config.yaml
train_examples: 155796
image_size: 32
horizontal_flip: true
conditioning: "none"
attention: true
lr: 0.0046
eps: 1e-06
weight_decay: 0.1
Rows from block 12, named by matrix and row number. Rows with one number belong to one attention dimension. Each number is 500 + 50 x the weight over its row's rms, rounded and kept within 0 to 999. All counts start at 0. Numbers have three digits each. After the name is the row's rms in percent of the matrix's.
# q: attention query, key and value (stacked) (model.decb.0.2.attn.qkv.weight, 576x192, the q third), inputs 140-167
# k: attention query, key and value (stacked) (model.decb.0.2.attn.qkv.weight, 576x192, the k third), inputs 140-167
q.1 109:546448462514447478639472512591474570500503574509519547466491524536462483496487484526
k.1 103:533458519478444478577466503600425568480471564496511564457508461551409439443469484489
q.2 123:561618542555534559474511569518436446506526487544580497621551483557395569615485527485
k.2 123:495547471509516514480501574497443440535498460523571583631531512610357569543485487437
q.3 095:500458453477497482529581585414448531534487582412496541461525450535439513593439518503
k.3 089:585450499516459480504549502484359475436485600467528499472534440575362547657414497473
q.4 099:482545469471449538510472454444487481504409544417621482502542401411425459528410514413
k.4 085:501565469487480542510464406479494494481405510461624515481484478434431459556470488432
q.5 115:475508522417468463515407490405471467453427421442482434415378415449579471411473497479
k.5 116:450553501434508528532455494418566512486452438469503415439414425387672475445509525554
q.6 124:533470372496460543502514389482545477576503510546553581511583480435437470516514410412
k.6 091:478435467555543461465540540454518493660482513560507601515573542533436487411485462430
q.7 097:511445467509512517457525428521612465531475467606514615550555533482511416505603397459
k.7 121:553453468549519473493522465530613474568506483554461658528548526514509475550580465476
q.8 102:486534459504453503533517482558461535474610518435453435496467486532543516467461507549
k.8 113:397499537478504553472526536502463567492544521458466341510494468552577427369465503533
q.9 104:520495438563533495569533474588476522468494531532483494485524508520465470552415489509
k.9 109:490498514524519505483526461627449530446442530541507461504556505536406416500409482461
q.10 097:478453461469423552537500461584503551539494533445562467469520456392453457423431562480
k.10 107:453490523489455509510460474573498569565461504459513497446486461404437399338465509457
q.11 113:513539397493634517546606496392566450526394486545472550472521513493533561503523428513
k.11 106:518497422450581512539547464424583454487423438512398576466483504490531608521535485534
q.12 091:545541494486440541502475438524516524544473563476642606606571462405465450546570481516
k.12 104:536515455501462511548468423493546508562466536472594725539533462449433473540575481494
q.13 128:520493497529608473480562504579594498499467452615410542474488604514531518459578489523
k.13 120:528471485472560460512535518578599483496509439568356575485488553474550546447555523515
q.14 122:489498594445489461332540575516572488497479445460461557499495484511493413485561547490
k.14 135:530479504500500402418551606516567462544502459471446638518515518532474521523547526509
q.15 113:470488438465485517437523513399481469499422455454533511488564418522404467557439483398
k.15 099:491509454534510466433541568436453485554444473505509532488533533597369536556450477484
q.16 111:457468524492485553500457446467502464529411530516612502496559473403453456493459484429
k.16 093:549501487530475524537451391508552462516448504518581565465507494379437489574499476435
q.17 102:481468638534429463492380527592420546464599564478525403518464548524478516481468600521
k.17 099:499504572533432511503436486572428525452573577509582375527513522471500434519485526486
q.18 136:507558514547499533504485432593455528510602556542555432579537559405491599523518581551
k.18 128:494526512555489534497487409542472504506576533517580460584543566409492511506530502499
q.19 091:477517553512554444477516585445485498494515506444407506493487539648531518564503509560
k.19 071:536486531505520463463531514484439431415515539468504478505537537673480530667492503547
q.20 112:561528544420434459503413579534472531459468525375513531398367423482469452449481546478
k.20 124:528554520422442476548435546522464522466459538420553549392422391446473444466467525462
q.21 084:525444524556532486508494512484504448481473507621462534529499550568526505565531419498
k.21 093:619463500551475523521488451546535457411517514565486505525493498508514508700532466498
q.22 100:475495430564510531554501424446446437458481517565549421548577487517475525595417414458
k.22 111:497494475564518544457511403485491505451472510548521391549561560536488482622475453487
q.23 093:526516466528503523505529523532504505524599452548446462540480516535543557466548471538
k.23 099:418476487490528510494517589466485532557575445502405455540479504562578542358520503560
q.24 129:459479664467483433415415555553536532470510471439461498449458565585500427431537578519
k.24 096:483507572469486404471451556574554510495527479478499525456474573526509434449537538522
q.25 149:512502526491522448456542564501533513486543426487379536508460520607560499508572511577
k.25 107:477478521480533447451560610483525524498529464463391503524487489617581501473541521583
q.26 117:502506510479507446487504508419549477459496448481398539468437514602599499481586429533
k.26 128:480489506445532508499519540399580499460516469452399457490455465567678504503553506572
q.27 115:462563476528557525597481486362435461523504522516554429537516539537551626512504471544
k.27 138:464522480481537576570474434366503465492519483493534412513467529489576593525534491552
q.28 111:441436515517532448432480444511516497452505409554394413405457555441536520422484532473
k.28 119:486495528518529481445517483535538510460550465553430351451501566392634506492500529532
q.29 099:497437431471473510481554471543574503559532492525472533474515485436508426415523460478
k.29 099:440435504481521464474531569512513524616508480507402531450507489504527473288500507486
q.30 081:486504447581582550593535436531457512533531611562558482538581535430472539587436499514
k.30 097:554462505600511512497512353589428475464498599566558512522590597492349512602446457445
q.31 097:521488521458394539482446516524468470474470495461577448465445354334460434459387544396
k.31 089:513558509498424543500476519538492519502471526480579460442444357324492442475408516413
q.32 090:477504424472540469586478551469513540459472516547506550541515518565485491567561410582
k.32 104:512493469469562505522508559348532510489447492511494568534503458625488453601550453567
q.33 134:481492466536502554432563418528540482463483464481452459534488498466579513526528462522
k.33 108:487501445586489568453569455517538509483516498510429423551550475440599533515517462521
q.34 095:519554454510487534514540470534511544474529550511485521464517447492486477602458483428
k.34 114:520519510563489537463509514526444480356531518519539460470533481515452522709457506456
q.35 116:438548501508535536517480554449473541442587442476413405539469525578560510538500515620
k.35 129:424540475478509523556477507393437505446560494481524342502499558543616557540480518607
q.36 117:488568509485560480424546581438486501486488406435431509486483509576465587520502571453
k.36 106:441597481478545530442523565415483508468473438470473476516519514518485553496483543451
q.37 094:551425515426489434520504493563555549547406536494489595446520529547416484477519542438
k.37 116:563463568490515412467513556609586502547395508499403601467487466527423422459473564424
q.38 163:459560559473532494450521551491554506523527467444432506497455476493614432354548531604
k.38 095:436495551515520458485509539492550517561578500460466497510474467396689445355528504603
q.39 122:502481540502424520522470542482428455524587563489553442492521489519467507496449520473
k.39 128:531473538492426512546461565524410485455596551498572369475493514510475533525463526475
q.40 116:487463429517446464580506495491436461489497577555543468460522439450493406464402405510
k.40 128:507451486493459499594529506529429484446483590558544393468506453466511497508398470529
q.41 087:471478508552532490392497498491480427513460394503502478537499531457520516408514486465
k.41 083:458524448480518493471511423519550506633465443490479530548491550423544501293538468487
q.42 117:492525545450492525559558519533425429438558587476564419529505519578490531530482510552
k.42 126:449515549510506595567547489560447504481581589476571462511593508591467503511447469516
q.43 109:509531487540566551558502500455561491516443505583559522591526510450533562552549483560
k.43 128:537493436483515521529474464405525492534444464518526601553445466491502531553610450556
q.44 141:472483513504433492412562480469498459533428504442547539501571403386474461494428520425
k.44 121:475491536496431513401528508483480493473416490438520462507512365391479493532449547478
q.45 090:491463511467434491523442544568511539477528555529504507521491458530503385572538459562
k.45 107:540468516490489468514471570470533493503535546509516521501480442554539429601542462590
q.46 125:440477509451559516430500484417577506507439438446461512533480530548540491518563531580
k.46 142:486494479456538485422494531342604507529456428446421535527446473554574464511582513558
q.47 081:568547552488450507523437594527428544534543501441473457516442459529447549510481624476
k.47 079:537565502493452449515447548546418482502523508454523467495450534485466531501475555484
q.48 110:468495489467535461437514538501550487523440443500486575529573511583474449543532453449
k.48 116:478521504464562497415537522449580477524421451492480596535535493598465432576537478485
q.49 120:475457476538522542539527456440484410573534525549586497581630552563446534593485427466
k.49 121:486488475509497588498509436484471468476516517520571464545576554591421533610549442508
q.50 125:534478479435438408537472571518465570467451517459451505393414427462480423399447530518
k.50 152:512490525440484404548514570534488529485410518475458483416427418430519455390377569489
q.51 116:527521486555467507472475495505479534529497469516541568484540427383433530524458516366
k.51 113:545497464520461463428436517484438482492481447528543579486472470431407533582530521437
q.52 151:582502522500446480494444506537496538495559547515554559442453507500456538495556496435
k.52 151:566484510512468440490422524524502534513592503513515612474448520502438481482573470452
q.53 115:546565565504453575454522542471457488526546482393525472549467421492455602573486591417
k.53 116:486581498523435560450492520500422499473523469426548457538487463473429568533510535453
q.54 091:510487543501438480483486431498452452518488560480648481487549507434443491419451524458
k.54 076:460499538462442516563489407575457556541523539449593488495521523433438494380486511470
q.55 098:536573437485552538614468510460527575465468522533504532469465458403493559525499528502
k.55 085:530503458489520501540457513408457517465441473536495586467433472481451554550493524492
q.56 122:509498435495609493647476470410500545502488509584506487490534584507472563492508498573
k.56 105:478512455447554517616459424441444522469448479538531515459498614537443578475499511543
q.57 101:499436545556467522415531411569527428541528487531515489498554522493521477479495466412
k.57 089:530448505550453502439487410646532464511578516539497454502535563450512499492532455457
q.58 098:606447550450472482577409523514542570513520590496504525485414518514499495488560570590
k.58 102:566449536443474459585441536507536551553537534461498599477376468475496463427550513533
q.59 121:514478446514549468464493433480572581513474431504405567432445527454519532460551531475
k.59 111:547473451504520423434465495463567533500480417522372543458429531423536508468522538466
q.60 102:499453443523510537492513409497499505466589480473403397443392568527578528462510478579
k.60 117:499479495554486528538530502513488515452608525519416310457516559478620549428445498512
q.61 157:528429529524480502501483467577555542502561500517423507530446564566585460503593473601
k.61 109:537437513543495465513496482563566511520601537526421474516482543523623439457553458582
q.62 129:479515525526535526483530490617533462508478476559468493533561553570484485553487463411
k.62 139:482514541551542513471524472646563439509469518544479514521563533560471463533456497417
q.63 101:437515505529534494469506496464427380501464462510600453511537521449480537407434478454
k.63 080:404528456487528552502522416507505483603421471505561551542557568477435523375490444445
q.64 084:523564529488541490569538555523514578537565598532497485518488431401585449453478550551
k.64 078:610542489474482480517546481500529522418582479437438504467438465477547437561546521537
q.65 080:543599477465560527590487476481558581556489544546514503534445448367604481464527532567
k.65 075:582540430414523447536559447404507492501437495427461536448414440425540484447521484534
q.66 083:494581470466481555547487434491485579567558611479521497558526467490562527492484497544
k.66 074:530519479474493554575479373475454519447545588501562509466512465454523468571508462556
q.67 115:574547537492522536510514464475493509390536559527541428529505475503536498606494493537
k.67 098:549494498544497469492546487433505487504547518515491606538504612631494545607499472515
q.68 116:452397511542484446444510567502368452508560483483485513434483539584413508461439499485
k.68 123:383491547527533542463499576541505493489525484550475340529524528520540524422476525507
q.69 075:532548478545519458387598559523506480466514502461534492548548483460509470565539473513
k.69 068:473471456515495481385463483515533483575524503520516624523489522447512447441520497468
q.70 113:506456484514464492461440452473474429504438402476519537500486548576417539519522459450
k.70 135:349481521510496531498463505454455486561442543511568462514534499487491537400383477468
q.71 086:501441582555509439419458519530538498500505464486493508523524608544429506548592575470
k.71 099:516430513522524432436507530473494453608546497507520604559525584584462491490538501503
q.72 088:481474496485527478481517579484379532553615537467519501470425507528528533425453543580
k.72 100:447510495486499545555464506518518580462547557514506365494474485435563523430536548547
q.73 085:488431506565500447487571596539384432458569509499485493462503485556476493475421485499
k.73 095:460499553538480525466498549601528560447531494532458392514499512501532491475493542466
q.74 080:520486505407490505530480550516542492424389401474512469440474461488472467485544542501
k.74 077:521513502414463436526486548509557557498369440412454556439423428489489490456514572464
q.75 076:519521498572528523507538398518594478455433554581502471602604532489493474639524408442
k.75 095:565448471564519476455543442497479443538524498562518662538543566593443492611493435475
q.76 069:464509456479480492424423481468589508537400399452484517475504533442483507463579540470
k.76 076:503518457425535441465498582436522425560411426464511569498446446429491496436520495466
q.77 071:452464504596531497500485411517598456536461492580478489595581590492492500544527455398
k.77 098:563452449582516471447568469491494410546540485541536577573595575546449515607508436497
q.78 085:582464555507476508529536529589497470374467526527505489500531452543438463602506510474
k.78 084:554443579509468449467493526529489556531488494483462630502485520640464445564472509479
q.79 099:554605500503532543535482401521622565504470515535517485557487526396604522539593544520
k.79 100:576477459487535418490560459416499445572496495478505651522464534511497474501540457520
q.80 099:437415537485495455452516665498385449515564469456493495440480441550458449392396501543
k.80 085:499536509498425554513433532610537612406507451479477393450492456444511499523525570461
q.81 089:488435538527484465470540651513388489488610520485496486475516440555463465472390479511
k.81 085:507513541516442537483483532605530610423561489473468416467510507477515484528517577497
q.82 067:485546519427431529514462503523448560566562533396528517473482447546491523419472562513
k.82 069:481555547459464562566436454531478563454524589475547412461515436449504444486527532524
q.83 081:488498520451478502528541624514375488482575531458501456436440411525535513401398549551
k.83 111:473555552481452565549445522577516601385530494482463376451468460469546499487501574503
q.84 085:486481473471465502556447402488597525538389446499464549455500553504465499486563524451
k.84 081:516473519430537437520485531451479429561410479484503547494478468533486482463485479490
q.85 054:490521544415472522537498562487587512459457443487515438465542430467539427470491538496
k.85 059:571544502461399518530445504540551578413480440406463495419453433464475507596510553443
q.86 091:491465495484510482430528607464408490525567521491511449453472439480502453461401466540
k.86 075:520535467500458555522506500531561582424515459476475458456478494398537532545537554489
q.87 075:450554509422485539523434379431604527493431450465474467472507541500543532486541529496
k.87 074:542557494471499507537466484479467451451498476478536540456489509533478557568504496509
q.88 096:514446440565476477493489411531529513534502474484468627509491568542433550544578472442
k.88 072:429432514533563462456522541456427387589517554547534482569533483529480460396457459521
q.89 092:528584499468542548528554525496515538482537599538524432542519403403590462508469504549
k.89 082:641522472503466504541534421507533570424559478448474593474484499464512484639559519536
q.90 083:533540539459548525461493528462484468386497473524555377497465494475542482581501505537
k.90 079:537512477504486452510521499452548522519457464492485591493459578524494553566525513493
q.91 091:475491441528525475517462458495537487593443457514482582485428568449505552419559520510
k.91 091:439519466484568499517503524478473412527458505546504402525475429385537504353483472516
q.92 074:428445469560494470504458451527496480575489469501467560478466612531469545427540520492
k.92 063:449478521512577487479507564533469408548492501571511407527515485449521499384488477486
q.93 082:443440507556442492436537546517416458473579519471488488524578511633426531547423442447
k.93 082:482482530589472586470476472611473520412617539547548433535616560539463514630494483497
q.94 092:537552494536485528560550403558576531532463617531483561556559506497499523568504493438
k.94 084:506488518525535528483516470488452431524565543534519546548551492562489459513474434549
q.95 111:444505463447470518484453447421517455491415397472491506474501499526502502472512443479
k.95 092:474545459432494529550444489488500512489358487494533491440492424408487537484485509455
q.96 080:563562445552485507529546539632539556393585527515428452465496503404533497542455493492
k.96 078:391442507437548517452448437497510535555498472501489374467543468361554425394514541562
q.97 069:485556536474599466456524476438521456467392516491509464536435501470507464458503529536
k.97 083:564510448479575496486521476541580510504400444521481587514482526413532475510595522520
q.98 104:429488567461483499481432508523490570518480540419486429452462427362530441331474579549
k.98 088:542472464540543446490477519601542507495440445499486591518480598505504503488528468520
q.99 081:575593534537428519480501580591477574425535542452476406494477459380484557513489590532
k.99 063:462452431439545498441445453522562554576486452511493552462516495401511431435538452501
q.100 106:486451477502541468431553482525571485528410501529488609507557517560412425548474437445
k.100 070:489495519496552504429514493457479572470496444499476458473493494531473544602482538496
q.101 073:459491610528541462487452428577526552514446544546501575527514527558472419477512490496
k.101 057:523490462543540457456566562510494464470463494523460595546499498564445441595469457533
q.102 089:577550464493560496540554432501590465500428501554535600586503530541490516622627487508
k.102 100:543520560510501481502571588481478539477539532499502528497517547610458595639503569485
q.103 062:506513538496539475424556547437427386421418501522545445555503508588442513564458523532
k.103 050:529498540504526586511493484489553507429501445552470509492541513554529515562514478480
q.104 038:503580404542451528482533602513476481490587465503515460518623487454498540592461445532
k.104 056:455500588482506526492452501414484525497570492484495421488515459595519542505490476463
q.105 066:465499506508440562537464503456518602510550525429477432467505433371559563473512552517
k.105 069:507509444486492474495459486492491452507499514480547588525492500541498473472510413506
q.106 078:411423451457540517525488429385509449613512481525548582503563526589542474437535413477
k.106 074:570545555558449458553532604511443463425556578471519538543471553709470579574489508497
q.107 077:584528464499421547564456534619491572446615518477460419428461489363535552467517565517
k.107 075:503487450442460517523459474567516511534502569491529458466501438365540416363538503545
q.108 061:451415486469531510485522542413434412514511453533554510492547535581529479530479476511
k.108 075:537569570520461563553506541461451435387528539509514368510496471574511555535427500478
q.109 057:498469448521465488563487461600544557566531468543477590501506519535494478489513431430
k.109 061:452490511485482487514541508450467542573546522460472472480508442471475503479470531494
q.110 070:513486607491484485476460503473517559519414524424475480500432461459451530419521599503
k.110 076:520466375522505464473493444531544527537448465507503642497464541422485467506525434497
q.111 103:427496532515455507493487574498406523451552545441488364452500418417518494405378519498
k.111 099:472456481483512497486433444474527465545454467491506554513521509503510447445508426495
q.112 043:547446549528491497532488556576563589437485477512405480440468489436534504557495537491
k.112 057:477540429460505512485497439440470484486503474478514412497495402395542474499476465550
q.113 069:423493481502596491484579477391539447543398505538490553569502519529516549488533451514
k.113 063:537503402498560479455533485420491508483465485475537621562504496561496519618517414530
q.114 062:552529468531492497533456522602489512456605508547503486469565509471511454557498470529
k.114 062:516529597487496522519480553538491477482552548503504396505530453519508472483480548491
q.115 051:552550554497434473466476507594462497518494480468496523482444492514383503495492523447
k.115 062:461422492509474473480479438529547566578503470508446567456479507439495479468530501454
q.116 074:530429512481475490503433522613469510476598481514506498430512519523508433522476495495
k.116 076:502539591511446536546508551531460433431544547519501340474496456486521498465453545507
q.117 060:525572500496582475469549464449471388433466495548527489567470580579509512553502496545
k.117 083:519526547493523533514505488579563504429464504552469439465506527447547484486546584508
q.118 091:523449489539453505508538522530502512519527500539502578518568531605435520619509450438
k.118 107:419486532517440535492507517423419506480577527488519431474542483593456552563390487462
q.119 091:438485511455515496482456459426525516568442494439490472488422467404520506303517526503
k.119 095:563481408521505455497486457553543540534419467474518640512454562454493513505558494520
q.120 066:529521490525471552565500563522505583414568534475432385457468468370595575518479580542
k.120 084:499498447453499510510456459486499453499483518491545484504523455427526439446516442539
q.121 073:475547490488608471483531414375519389518408495548539501600480536550519473490524434523
k.121 114:584533535486540482525535523542553519480463510511482573509493542540501533547583576499
q.122 055:437474532473457486448436431533503519593489497473559602501575495552436402391545494506
k.122 062:491525558603504462480524592538465472467567481494441530529457589661454552545430489453
q.123 094:581496429495533489505533453453551442523467409547508613523482568619478549605578436458
k.123 082:479520505500481531517544504477467533514552530507489422495492433426502520491479542504
q.124 078:507545499535430551527501557507444555404601530459495358461539452415543546569453552538
k.124 081:486501519468498501502452489467497422492494511510539497497525483536503470469497446472
q.125 062:453424552498457470458464515478427459572480465489557603515546504635390440540478454423
k.125 069:484491564526454512501505541475458514475539480503460463464476503545463544558434537450
q.126 084:507446421466542483505515489382503387553487414536515558513458543633503541519531434458
k.126 070:467521516531461527553543497487470521524529538505482417511474467431511523475482551507
q.127 066:494505443519457551547529549486442512427605509499504429481539467480574561585465491529
k.127 080:466527550477492526518474517462474423479534537501546422515529452545515502472479471495
q.128 054:517439488485529490516490433500489560566459602431496600517489523439514399513526517605
k.128 061:537459411447490495552473417525526563554443502465555626542532536467503476503563482541
q.129 081:474560488483458607518496513548535466481545451503503443524489440448541542495451523494
k.129 071:472577510562407576453529462612462491461519563482532403512487447443509507508465537486
q.130 097:484588455468579570460503466426510484572466454434476468561466479439574529461479529573
k.130 120:466581446480514560466525414453566508465474462437508438519473507415585586506549524500
q.131 094:521467450516518497494620413559546515491534567500476547478539458482471467637443469442
k.131 097:537481475515502446446553540532510432438444540525488505455513427517448451558470457474
q.132 094:435597466470520579459510509481523436466416451516536380500543470463515517453459484461
k.132 090:374559566541521557473514455492499527481570501494478437517566555509546527435480533490
q.133 065:491481511442403495475465469470460439426519460462540365484497462534536455494553486492
k.133 080:456512577511463547492536502542458568500630555505452432489561526537527485459487516522
q.134 119:533470458544492498529516507508397474506492553536553474496560479482375566552385491419
k.134 080:522503460499468500438564610482488482449445479529440425473487468512483551528493510484
q.135 087:519449550493505478536469508546502495535530564497517593528474602567473485518602483566
k.135 095:550454442490480511548419411538481529587520545457600624543496501515421435509570423534
q.136 098:508532571450370426471396599480486544475498484425534524434446429495458502387542563469
k.136 100:552447557461478399479422602430483526549515460451480582441401488450467462429501559531
q.137 081:499466534525595483403575484494479444522433507514515621547561564547443494590543483472
k.137 106:502527425483554516463504446483500460522455492488578611573562508594425477655554451485
q.138 110:532476469529475547516455505543552476537622497557489468498456508470547472412539446533
k.138 124:549474498525451538524495509619463511563590552550492444494478552436541511444504491512
q.139 062:573500494555499472532507484521575600555586529493440628513454480488479508596508487486
k.139 079:581509440483485435495487533476526435450401499494534517475411414450481482582507476493
q.140 127:506431451534492506578528471446485479470438470569519522524527461441468537507481443455
k.140 118:474469504528526586539540506454435575524521542550527563516548441436487513502448485508
q.141 095:482587553429481514545506512569517522411462499460520458469476459508526510545480605458
k.141 102:453524572527497463503484505504459496451491536461528490474525432520464442475451535479
q.142 112:518524465482539491621498467582539593491506566517426485475449533460555461445484545577
k.142 099:547485478492491464582486467614497536483476502516458461488493559436540490390507522517
q.143 098:501560470447518519383540510461515505497410450431492561467471380419459486504465555423
k.143 096:523528471434545479396512572455509442490425432472483595451491467461431501537486552446
q.144 098:491440531537482436402492551460434468491453456540523508459578509568408514485486494396
k.144 098:488453543481551471465519578444498496544498452533435545503537562611456504554498524475
q.145 070:458565495483455545508450518439474424456440423519554354510516464499506525408483477476
k.145 085:394529556531496554499501472490469571510600511501464431522537540499562523421476534507
q.146 094:516494483575564538404499493429484409552458412540526571577543522506477539537522441458
k.146 111:500560416503543556473506441432528451490475473503577554565522500491503575648548459470
q.147 080:471508468493469414652471542406471585483508548500478445495474487475545557440508518578
k.147 085:548453488494483468614515541383479597492517471489456479481452519487551586454519531559
q.148 077:453395516556518448494512550523480484500507503607486468508569608586468466463522459515
k.148 083:521430536498522498556512535542473508559527501576438489534546602609468493503496482515
q.149 089:466505572463501511517487495455505511536444531389515513552455540511518469477536535619
k.149 097:439497485472467543508430381449562561572475498378561562535438430421503433436545469520
q.150 092:508567574436480530494456517511550506529533505397505491517407522520547455447579545601
k.150 089:459556516499449514491432410534564530547512544412528500499441451389536426402539499519
q.151 088:512487520513499416541503541559462580463496538530475515425532495498483486495438560463
k.151 081:542437514476528365537506598500493454457423436536447536472497540606445501515487541476
q.152 066:440517489484550515443505469432529497542366489465529506483508509413469457336495502522
k.152 078:452454512457538522451443464454554552610462417457458555487475532396507488361495531467
q.153 066:501418541527550425427493515455462507546427534524505552462544572527439458437513496508
k.153 073:504399498436563448509443509419568498582459409516460635507507577552484481482533485465
q.154 080:402484527475588534444531547513524448526437509514493457521521571489512440380524508550
k.154 076:472463527487524553508480433568499528648514496480487552540543594513463482405523502491
q.155 114:496566545482430465591408593479483525456601458497472419480443521594556597464504537516
k.155 121:487518542525464454594480551442460501424573486470471363474411509574566564480475545549
q.156 097:473547461524522579423524480525527467479486380549487431484543467499495507464446494409
k.156 102:419547566518511519424541529556503468447515477540425400501539553515541539485437588442
q.157 094:543517532519517501541508488571553562510579502476439564537446537527569494564581537588
k.157 086:599560430478452503544498490585482465441445525488549502531460464512488508617545476506
q.158 104:575482501514404460562474467523489541446629540505491489478468480557541518643497469502
k.158 106:523508510537447451545510513476484472395547570517541424464475424524526472567481448547
q.159 088:514422517530552476419521497503515461573472532521519640538528568509438452519583452527
k.159 108:563468412464524517493464447530509486584479503502576651558534533522410470573576436503
q.160 102:479452476541444496552516530499428439430481559536486402469479451466524484519389419496
k.160 113:480485526519430513523553564539466488391481535503460366493499469502556508532411505516
q.161 117:478568497521578474512505503519471505449461483482475458472509561500452576519437569492
k.161 120:483619497506547476508555505505483470430451509500500435477521535496469527515430550480
q.162 106:537518552455525495545453543536523582507458489477476516461437534457492574416535615504
k.162 118:543479487457523495526421450534513548567487490482505585461434504383458507394544539502
q.163 143:490529559534500530581488525468408615502527543439515497541507478576506555511494526630
k.163 120:463507555502486519543472498488429572435497521453527482555480502576509514500502524633
q.164 095:485469399521499499564475414437431459542442563532594534514588491481368544564440471370
k.164 073:516488465514518488558571501439440451496444567516568442470554512541388530579451482447
q.165 118:542551458464535519375510482476594522519466435472510567504504504415494507480566523476
k.165 131:543536447434533518436491460468556508534456448456498609487504467400465507500568506481
q.166 097:472513588483477489474460514565502559485551454415442500506453531544543498465576564606
k.166 099:507513518490417476493448482570532577395539470404448481502435454497540490556564527573
q.167 101:525516598450434508530458512551510541482546553401490480495440478530577473446523554588
k.167 111:488491604461456494506474475535553551387494541386495448476450439504588418472515519547
q.168 108:488536509516484475528465542537395497511456518458543435493483477421418557507392602439
k.168 121:498537493510470488525507560495394466491487524490564423477477473405439542466396554452
q.169 159:480524374550567487481578422525558440485497446628424481494509546407579515452484394476
k.169 134:475546422519552544490586450535558452466496463562416446469528517361588517473482471473
q.170 134:494483475525523516510488473431449479512409513529587553519549443449405535587447502421
k.170 111:537493454502514473529535494436448486526406467536559575508518502503377573589480505463
q.171 117:496462503473450497531475494399509527508484465517490465452417450510587454459536454520
k.171 128:503434471473475508531446517414495522547560460535472510493423475501619531469552488553
q.172 131:480398443477414490565510439550519469552512564526530488496529479448538430445491441494
k.172 125:486384512544463502511526465527532518559514576477509456476529475448528408423492475545
q.173 123:520555493597528548429536531611475453523563524586548497616590545482385564613491495457
k.173 120:525524476566479540444504511594439454533547478558536535605570553490356575560498475400
q.174 107:474457473408535484490517475489603526504433432473416539409465494472567445401516485482
k.174 116:492484477460586472471490427496599522585401482483428586411483485461524417392506513514
q.175 115:540453549498410539534450511516493527544562557487555542560470443526502475497553470493
k.175 107:546414520507420526519401486530494541549551493470512583553445459523467496516565445452
q.176 092:516453464589476528527467452472414476530541575560619520580568517511404544608507455482
k.176 090:545445481562438500531504539499408516475572523537550493591548536562409583662551473489
q.177 126:481584459490543491466495498476466502529444475423536557512522473484387542543458562442
k.177 116:499612475467549478491539502448467460485412501457560519489514492485394505544448535472
q.178 099:572448558525514498533550512527515456424536581561481513494479532566534526558527498538
k.178 119:588479563513484482521529506571526513385504515563447506516509537602525543621554514475
q.179 094:480565474499421531548441493482440537564522519415625473558505422444474500480490508494
k.179 101:466479465499453541501457533415444464617551515449630499543473450432461488427467474509
q.180 113:469531527439476458558440507376417552486497467366465427420384460529568506450483538568
k.180 129:467548536436491475558501584386478501404526495439512363446414436510650492484470545572
q.181 095:436539460447500467483502488505470475497514483420489438451516506473476447453437528506
k.181 104:411547519519554451478580588434495437530487571489544425466546504500518420401379528521
q.182 105:508474528435467491443487527463545496551571461417475516470438481497568430417568544520
k.182 085:482462550488507477481492560410544485550579500448544509468453441466607423416555500524
q.183 116:462500471502557455453560518522558494523541422516388505504527555569544454484523448546
k.183 087:414513464526580499439505474495521489605503478515427507508545563532549429393476475551
q.184 111:503563541499510518487483533505430460416473548457551473479498481495431544551434577461
k.184 108:570573569517468456529561580537494505299476520483508458501483471569454565653477553444
q.185 130:488548475492528497447558516539570485495489437517406535509461462456607460430493422523
k.185 115:472521467447524538456513441557575497481449417459431554480460446390571453441502485509
q.186 127:489409556434462460521475531533519470517434518457496498430499496530419429489473562416
k.186 127:508437542522518422499485500518512502597429551508514532445509520554392444446454524444
q.187 119:534448484521473454559485493611502478485587537596441413460433602481571505421518485531
k.187 119:507454522537456486548476511627504497463630543565448389459476549427622492435512491502
q.188 091:501487483504559485416546455422559506462527420522398536486504547586574468529563436543
k.188 102:488538494472549492476537492465564512417488416513413510503513533603607535589578508537